{"arch": "convmixer", "model": "self-supervised image encoder", "dataset": "photos of plants and fungi (iNaturalist)", "train_examples": 90422, "image_size": 32, "crop_scale_min": 0.3, "horizontal_flip": true, "translate": 0.06, "color_jitter": 0.4, "method": "simclr", "norm": "batchnorm", "activation": "relu", "patch_size": 2, "depths": [16], "kernel_size": 9, "widths": [128], "projector_hidden": 512, "projector_out": 128, "projector_hidden_layers": 2, "temperature": 0.1, "init": "torch_default", "optimizer": "adamw", "lr": 0.0023, "beta1": 0.9, "beta2": 0.999, "eps": 1e-08, "grad_clip": 5.0, "steps": 6200, "batch_size": 256, "epochs": 17.6, "lr_schedule": "linear", "final_lr_fraction": 0, "warmup_steps": 620, "weight_decay": 0.0}
Rows from block 2 of a small self-supervised image encoder, named by matrix and row number. Each number is 128 + 24 x the weight over its row's rms, rounded and kept within 0 to 255. All counts start at 0.
After each channel's rows are labels from the 100 images, of 14848, where the channel reaches its highest value: "place" is the part of the image that holds the peak. Only what is clearly more common there than usual is listed. The data: photos of plants and fungi (iNaturalist).
# pw: pointwise conv (model.blocks.2.pw.weight, 128x128x1x1), inputs 76-94

pw.71 [149  96 146  94 107 116 125 148 116 105 116 121 127 105 121 109 150 100  70]
place: bottom centre; bottom left

pw.6 [150 107 138 151 130 115 116 122 147 172 109 174 140 126 123 158 137 108 130]
place: top centre

pw.124 [124 134 121 122 110 141 122 182 131 130 159 120 123 135 142 115 174  89 132]
place: centre; top centre

pw.1 [147 112 156 127 137 124 156 157 125  72 128 107 149 125 111 141 133  96 122]
place: top centre

pw.90 [128 151 126 123 139 120 148 144  81 100  65 108 108 130 126 115 100 172 138]
place: bottom centre

pw.51 [109  74 153 129 142 100 126 154 127 108 138 155 118  94 113 153 173  50  84]
place: top centre

pw.44 [143 127 112  86 143 144  87 151 175 139 139 108 154 128 103 126 109 128 123]
place: middle left

pw.80 [167 120 126 148  96 120 147 140 127 145 139 120  92 126  86 148  93 181 119]
place: centre

pw.42 [123 151 127 160 125 122 142 139  86 180 106 102  78 111 118  93 105 144 170]
place: centre

pw.106 [160 118 132 131 121 140 145 148 171 107 131  99 144 139 129 136 143  70 152]
place: top centre; top left

pw.107 [118 149 119 174 151 103 132 131  85 124 130  81 112 142 139 161 131 127 107]
place: centre

pw.87 [128 153 118 143 119 153 112 130 176 147 111 160 106 146 126 137 141 129 138]
place: middle left

pw.60 [116 126 157 131  94 159  90 124  61  98 105 107 144 139 136  85 129 163 135]
place: bottom left; bottom centre

pw.45 [149 153 111 148 149  69 133 137 130 111 124 100 124 112  91 112 121 123 125]
place: centre