A small self-supervised image encoder, trained from scratch.
Data: trained on photos of plants and fungi (iNaturalist), 90422 training examples.
Rows from block 4 of a small self-supervised image encoder, named by matrix and row number. Each number is 128 + 32 x the weight over its row's rms, rounded and kept within 0 to 255. All counts start at 0. Numbers have three digits each.
After each channel's rows are labels from the 100 images, of 14848, where the channel reaches its highest value: "patch colour" is the nearest of a few named colours to the mean colour under the peak. Only what is clearly more common there than usual is listed. The data: photos of plants and fungi (iNaturalist).
# pw: pointwise conv (model.blocks.4.pw.weight, 128x128x1x1), inputs 64-127

pw.107:097174090164143103159125149114111099162152089113134195087137151111101122164158142136102052102086119119148152059092162160136121097151122053123131126140155167106096138157166122085154096098122137
patch colour: brown

pw.88:126148112119154113140162124096097166088143117179115156150083123073082122167120058187114071114129092090102100121148109080125120124113116113114117203141080131152138145186074067082151164147119119
patch colour: brown

pw.80:121127127197099082105090144078151125158212109079075104154132162104199100092095088185135130094107131110124095144103122101155172108141094120127112119173106119109088133129129192107095104154118180
patch colour: grey

pw.45:138146133202164136141167113180152146147130083129166092068142129139087172108105193148148210139122111096127087153130123102159141085110162147128108117111154171116152110111138163147146126148103125
patch colour: pink

pw.93:101122051097117130126118173135125083143124165125168125161148153085120120087146144047159122073128100099156114059100140171163160097097053106144088142188098186063129083089121087109154159073099122
patch colour: pink

pw.102:097175150106171163149159145125078153105156058165044142108089139151118128159092095122090087140126163117138099184140188101172083098148180089093119136140143152150116129147110176107101132126076126
patch colour: brown; black

pw.63:163125149140186075116113066125102162128135097110091084161075112135130184126144130080122132115072195082123081148096138093113139105146135142118126167147115072170120120126094071085161055126098101
patch colour: brown

pw.1:159142110128097120128112160145091063105163156171103195139117193126123140097139103117159133163097066149213104128135141131174181157114099048096157130140126177175137154128138169159135099098183127
patch colour: grey

pw.25:109094094114089164183106088104157126137141170100165059145171173099183079114167168108129106112095112081140149128150161092130154149079105093157144110101146123075088100085087188139090163075140144
patch colour: white; pink

pw.20:110170162143089121175141069156125131184087103179143176110110097134146139166104108088138134123090170182185139102138180117127131115105166117115117124124094128105118163138112111065109082119158083
patch colour: black

pw.6:116171090162165111088140055155104099141157072119076162135059151157092133091125149056167155182134157113098116132124123132116106128128096156130127104131134124113139113110094084103127132084146183
patch colour: brown

pw.89:122152094124163084110162176116075123124140049055091132080088086162075108119158136186128165119102088127115132142115100158118129129130190072142127109091083085151113167142123105138169130110102159
patch colour: brown

pw.5:125142070094128166111081114100118127107069195111217120089128125117106120077138173171102178147147164149159103087114152094152123118111105156150088130091135142150126115103136112120131163073153116
patch colour: white; pink

pw.60:113187169123143118142148118110088120139056164112156124076090173081086104111123127105094095075094087117092116155165116129124113143119121089149146185090086109165104092124156084129145143120200106
patch colour: grey

pw.61:142106130169167115128126086151094112186213071128102113134115167188138104124136175114134113100105127110147102130139128137136164109109098155123116068168120110116143151107160153133120102134084139
patch colour: green

pw.49:095110197147150117043163156154148146037109119077106142097062065123107150150093142123103207138129144124093137165123067099118141154145106162101156137132151081187076127125138100070149106165117137
patch colour: black

pw.30:132202091159134139106124178086111136101131068085114097135123108075094114092176133181146164116118118128187134145136078167124162147129132145103145169133152131129121079130122089132155073164113144
patch colour: black

pw.37:167184109162124111144076128114189053142147132124143163141160119117214085094118169106158096100152111092137133107142148143121155134092111142145167105119164154087085085127075089117127175119070113
patch colour: pink; white

pw.84:059162104133099155093145123183136162129105129128119149115081119215080087180117130090100076161092134138100162111097161091147108122181140117141142086112107074159147141063171078093169108175074122
patch colour: black

pw.98:111143141128078112136114104079094125092074168128205119151172104115162089120147147120103091172108117115107082056148082103111168076141120113120106107113147149106109141124116122092139204167114149
patch colour: white

pw.73:099078137132075117124116082027105095162110126118185125169104162131154132079108171118162139094138152116161112110084137152162107095082052127103095140133139197095113156131109153127126181048133112
patch colour: white

pw.17:151164104113098166094172197161132151102129107157092133079103139143112178100120178142141201158140190116058119145114070108095096145162133118133129147096106146212098147128065196168059127094141116
patch colour: pink; white

pw.0:167176136096118142102135110166123131163103098109116143130143124132073081131111170134126166117127194157143124147147094091110171116126136174157204233054119150158091138123126076157123122130148152
patch colour: brown; black

pw.29:152098169162095077081116121090131108177120134108114103101048094057136084126097105145111093103121102121153117165151134123135126130158134152132135169142097143115063084127077118096209131126118117
patch colour: brown

pw.104:130106120188133088166079095156147119200166122167042171100100155120167120148147047090160071121101131135087146136098160146094132096097089132162145086179135095122159143169178090128179103128079066
patch colour: brown

pw.46:128093109146125138154110038067138084117076152146163119107157136097175089083161188123107120166071148132120147146102159089109119131102083130116096146119125118096125107105120121117110119087098051
patch colour: pink; white

pw.31:102121151095101145087144109118115082127123194147181096106171138126102166081093161143147154152191170086139122171131123106090113129127089116161143112149139151144099156153099093178114119087116125
patch colour: white; pink

pw.97:147205110162139056063118109110110088108140105154146133155070149112116105119171096100136202062098103091088113158101110113162080166142078122097118122123108121110151090138098152121097082095094074
patch colour: grey

pw.124:150143091000133165167167097146142112080153194158174113132171128071108135137114208146101152143167140130125180103130119074144144138118172086130159085129138059083111183111166174153105126130145080
patch colour: white

pw.64:100105152112128175132068146044057116166065162123101125134135158055159077108087143114161068090139155143136109151169171134172102140143075109087107132134111122120145118165067151123142165121124099
patch colour: pink; white

pw.18:108136134169105169121198141114115157126103158130160091147153146110138145194175085164143128172173155120148136157167123141132091136161117167198142158139121039109166157084132093148192127160111167
patch colour: black

pw.76:121123116095144144110123109136103119147139133154064059144129153164153071087145048146152136078114176132125104140080126140100123121129091191132131065142168115125112065149108134176156096079022122
patch colour: grey

pw.103:088153148168142139149140166128188122134124138150067100161048163184159086183147149141129048171169139104155134134126125166127102109122091102122094077129153134131149062157151144107174122092065139
patch colour: cyan

pw.34:081155158194056078104127130114159170109117130140162166159128130094127149141141089132114124159098157155166091101120191141068093100102190150156118143130117125135088150160098153108094104166163112
patch colour: brown

pw.9:155185161087083091130128152190132098123152111129070091136161158137158110161056111128128142096147087067103095131110133115174131165091103096140094075109119152092159138186127190177088152077106140
patch colour: grey

pw.42:110127097171111114198086158132171082070117135115120141147133142200167094151156149112118202166122167113112107152137059136131131084145129137052130141107125122097135094070180155184117148093177129
patch colour: white; pink

pw.21:141167074117134123142133121073107159179119125071151094073135108100157099055160104100171085108140116091163106138114098120125132123127093124140135138102155146141104118197128148176083094073117061
patch colour: grey

pw.23:071159131158094145119140109145165169110115139145130130143098133158068109153141072152129113119159062200154128126106121093140075074145129116138105146131072113135149134121162100129131140193112132
patch colour: black

pw.106:158104073115171153109124097130118139126170034112116182133125138174123122117147135133104125153142143130129170152134127149151120110156141118091136092161109122126068112165131159080111049133117108
patch colour: brown

pw.125:165154102171155123102134129070099143214114124121115168137090123102094151064138069115163144142099115121091067164109136101114085093108097105095146201102073095112166171160140092110121079170092148
patch colour: brown

pw.53:126162077132117111146096124136084160112091079112071144109127114117041094133112133114115114142112138125058122155067061147109135125121189152123143118133174128159155106158104153129146114068072144
patch colour: brown

pw.48:104069102115176077132107188122134143165125098096114083158083080110119098146116110113113150059121200133163112151115123117128144075114145177117166116105119158166132097168126107125157131156125171
patch colour: brown

pw.86:119106109104206055125153090137090107152104103166079149138065147112128103153134125154120069084119106116163140123133103172144099096144047113126146185079130148094129176172089099155167057112130085
patch colour: brown

pw.51:162123106073094165135098149081136107130122132097152089148156102087153121147056212145104171119152091132133176155136080115175086112129100116121141124123062111136144132123114137189104194167111153
patch colour: pink; white

pw.69:151130119128130085135163133107021141161098052098116167104075107111082145112159136127132105127121101054092118168089186135110155162140162085098171175115149110141076050127068119176161084115066118
patch colour: brown

pw.12:119071095192153083124061143153190087121208160070146107192140178190155103159111123133098098138087138114136137120109120085149156161128138127182136135144124100121077160124166122161155083107173119
patch colour: cyan

pw.39:144124118151073159122185080123096130102035120130141205142144159123086123113133166104140178176107140126171159143136092150174108127096143128128114130065057113167096126070085090145081155133159129
patch colour: brown

pw.72:145112115029128110181154134105137088141131046144095154162167123116161122129108077139109120101140150110109109117143171094123122141160172128084096152138136105101138116175124192128078136138146105
patch colour: brown

pw.123:144124083147146077120104100131104112145105110168170117139078166143170096107185125109150153152062143161151127113186114156132102089106095196138140182199096116086156128142149095154152137121178118
patch colour: brown

pw.105:097091144134107067134122121047115047133100106132107061148105128047104118106140210098148147136120138102160135135127146107122154139155087177129114145117175177083082127174042180121156118100137115
patch colour: grey

pw.32:159142124103047160178104115075151100106120072084136109160144118081153112143160127142165155105142088106149106149122090086109177109108094146096135080085130132102112050176078192129120113075122101
patch colour: grey