{
  "color_jitter": 0.4,
  "projector_hidden": 512,
  "batch_size": 256,
  "lr_schedule": "linear"
}
Rows from block 2 of a small self-supervised image encoder, named by matrix and row number. Each number is 50 + 12 x the weight over its row's rms, rounded and kept within 0 to 99. All counts start at 0.
After each channel's rows are labels from the 100 images, of 14848, where the channel reaches its highest value: "colour at peak" is the nearest of a few named colours to the mean colour under the peak. Only what is clearly more common there than usual is listed. The data: photos of plants and fungi (iNaturalist). In brackets: how many of the 100, against the usual share in percent.
# pw: pointwise conv (model.blocks.2.pw.weight, 128x128x1x1), inputs 95-113

pw.56:42 52 60 56 55 55 44 47 47 69 57 40 31 58 39 51 59 48 46
colour at peak: brown (85 vs 34.6)

pw.74:66 59 60 41 40 64 44 57 54 68 50 49 56 49 42 60 55 41 21
colour at peak: white (46 vs 1.5)

pw.48:58 59 47 39 30 73 67 68 49 63 54 47 55 72 44 56 61 63 55
colour at peak: white (30 vs 1.5); pink (27 vs 5.3)

pw.101:24 38 46 41 31 64 34 51 36 48 36 50 45 31 50 49 65 41 51
colour at peak: brown (72 vs 34.6)

pw.82:65 67 47 43 32 47 77 50 42 42 32 40 54 42 33 42 61 58 41
colour at peak: white (65 vs 1.5); pink (27 vs 5.3)

pw.125:48 52 52 42 55 57 69 60 46 50 38 61 48 49 26 44 53 49 66
colour at peak: white (64 vs 1.5); pink (31 vs 5.3)

pw.2:55 61 64 29 67 61 50 50 53 53 35 41 54 55 33 58 54 66 42
colour at peak: pink (31 vs 5.3)

pw.104:52 55 53 59 40 47 34 69 50 57 41 54 68 57 62 37 40 49 52
colour at peak: white (34 vs 1.5); pink (30 vs 5.3)

pw.42:56 70 43 49 43 57 38 59 38 42 62 47 57 49 33 47 46 68 57
colour at peak: white (81 vs 1.5)

pw.57:21 43 58 55 56 54 49 43 56 40 57 30 52 43 70 63 62 25 52
colour at peak: black (95 vs 5.8)

pw.11:34 26 39 29 51 41 44 32 44 45 53 69 32 43 48 61 46 60 36
colour at peak: brown (83 vs 34.6)

pw.23:63 78 55 50 38 49 54 50 35 52 58 54 50 17 55 49 51 49 36
colour at peak: white (54 vs 1.5); pink (30 vs 5.3)

pw.18:53 47 43 38 48 63 49 57 53 37 77 29 29 60 42 40 31 54 61
colour at peak: black (55 vs 5.8)

pw.122:33 31 60 60 47 42 37 32 51 50 65 46 55 42 66 16 52 38 67
colour at peak: brown (73 vs 34.6)

pw.86:60 56 44 27 36 63 51 67 45 68 47 25 49 77 46 63 49 57 51
colour at peak: white (40 vs 1.5); pink (39 vs 5.3)

pw.117:75 66 42 43 46 49 51 55 35 64 46 34 49 56 42 61 64 69 28
colour at peak: white (95 vs 1.5)

pw.17:47 49 35 61 49 74 60 66 37 37 33 46 52 62 51 36 62 48 69
colour at peak: white (89 vs 1.5)

pw.68:45 39 56 24 56 41 50 61 55 60 45 42 33 36 43 71 43 49 30
colour at peak: brown (69 vs 34.6)

pw.5:67 50 58 36 44 55 66 62 45 55 45 36 48 62 35 54 48 41 45
colour at peak: white (63 vs 1.5); pink (28 vs 5.3)

pw.79:32 61 52 44 44 47 59 14 42 34 51 46 48 29 51 49 44 30 60
colour at peak: black (61 vs 5.8)

pw.126:47 52 42 37 43 56 32 55 51 42 65 63 34 72 68 41 39 55 53
colour at peak: brown (80 vs 34.6)

pw.80:40 47 37 30 50 49 59 51 32 44 40 50 47 18 34 40 45 74 50
colour at peak: white (54 vs 1.5); pink (41 vs 5.3)

pw.88:46 48 59 64 50 70 74 48 37 30 40 35 79 49 33 58 52 60 69
colour at peak: white (50 vs 1.5); pink (46 vs 5.3)

pw.111:47 73 62 52 34 43 33 60 49 49 38 61 67 56 49 47 58 47 36
colour at peak: black (25 vs 5.8)

pw.33:67 47 61 57 48 52 58 53 44 53 40 47 60 61 33 41 53 34 55
colour at peak: white (61 vs 1.5); pink (34 vs 5.3)

pw.109:57 60 35 46 38 55 54 63 53 41 56 55 50 44 29 43 47 54 48
colour at peak: white (95 vs 1.5)

pw.50:43 63 53 47 58 50 27 48 25 61 48 40 51 39 55 71 65 57 41
colour at peak: brown (62 vs 34.6)

pw.81:48 36 45 67 59 59 56 40 37 28 52 53 62 24 55 34 64 27 49
colour at peak: brown (83 vs 34.6)

pw.26:59 42 43 36 42 62 47 67 52 45 39 42 47 38 25 36 36 46 50
colour at peak: white (87 vs 1.5)

pw.15:50 25 58 40 46 44 49 54 38 29 10 40 50 45 25 49 43 39 49
colour at peak: pink (55 vs 5.3)

pw.78:39 54 43 57 49 61 25 56 38 53 73 44 19 37 54 60 45 41 74
colour at peak: black (30 vs 5.8)

pw.77:53 52 69 44 29 53 50 45 42 39 63 68 41 48 49 37 46 45 44
colour at peak: brown (61 vs 34.6)

pw.95:38 53 42 53 50 57 50 69 52 52 49 32 59 58 44 67 48 50 65
colour at peak: white (46 vs 1.5); pink (27 vs 5.3)

pw.37:54 51 51 64 60 50 54 57 41 53 34 28 35 47 21 49 57 39 38
colour at peak: white (46 vs 1.5); pink (38 vs 5.3)

pw.36:05 30 47 43 38 42 26 38 55 47 53 66 57 42 56 50 19 31 38
colour at peak: brown (70 vs 34.6)

pw.94:50 74 26 68 32 71 85 71 16 53 44 43 49 51 30 44 40 47 44
colour at peak: white (59 vs 1.5); pink (33 vs 5.3)

pw.96:13 31 34 36 50 54 27 37 47 44 55 60 39 38 55 57 64 34 57
colour at peak: black (55 vs 5.8)

pw.110:65 75 60 42 56 45 48 37 58 59 65 32 45 42 26 30 62 29 39
colour at peak: white (29 vs 1.5)

pw.22:17 57 36 18 47 52 36 39 47 66 53 48 29 65 52 49 54 50 51
colour at peak: brown (74 vs 34.6)

pw.123:55 41 29 30 37 57 56 34 36 48 78 66 52 43 70 32 43 44 50
colour at peak: brown (83 vs 34.6)

pw.13:42 46 40 40 40 66 56 52 47 49 55 44 32 65 30 50 45 33 41
colour at peak: pink (40 vs 5.3)

pw.52:34 38 58 41 51 46 38 57 48 38 57 64 64 39 46 44 53 34 62
colour at peak: brown (68 vs 34.6)

pw.21:43 74 71 67 47 61 37 63 56 61 46 56 52 52 51 47 24 44 53
colour at peak: white (68 vs 1.5)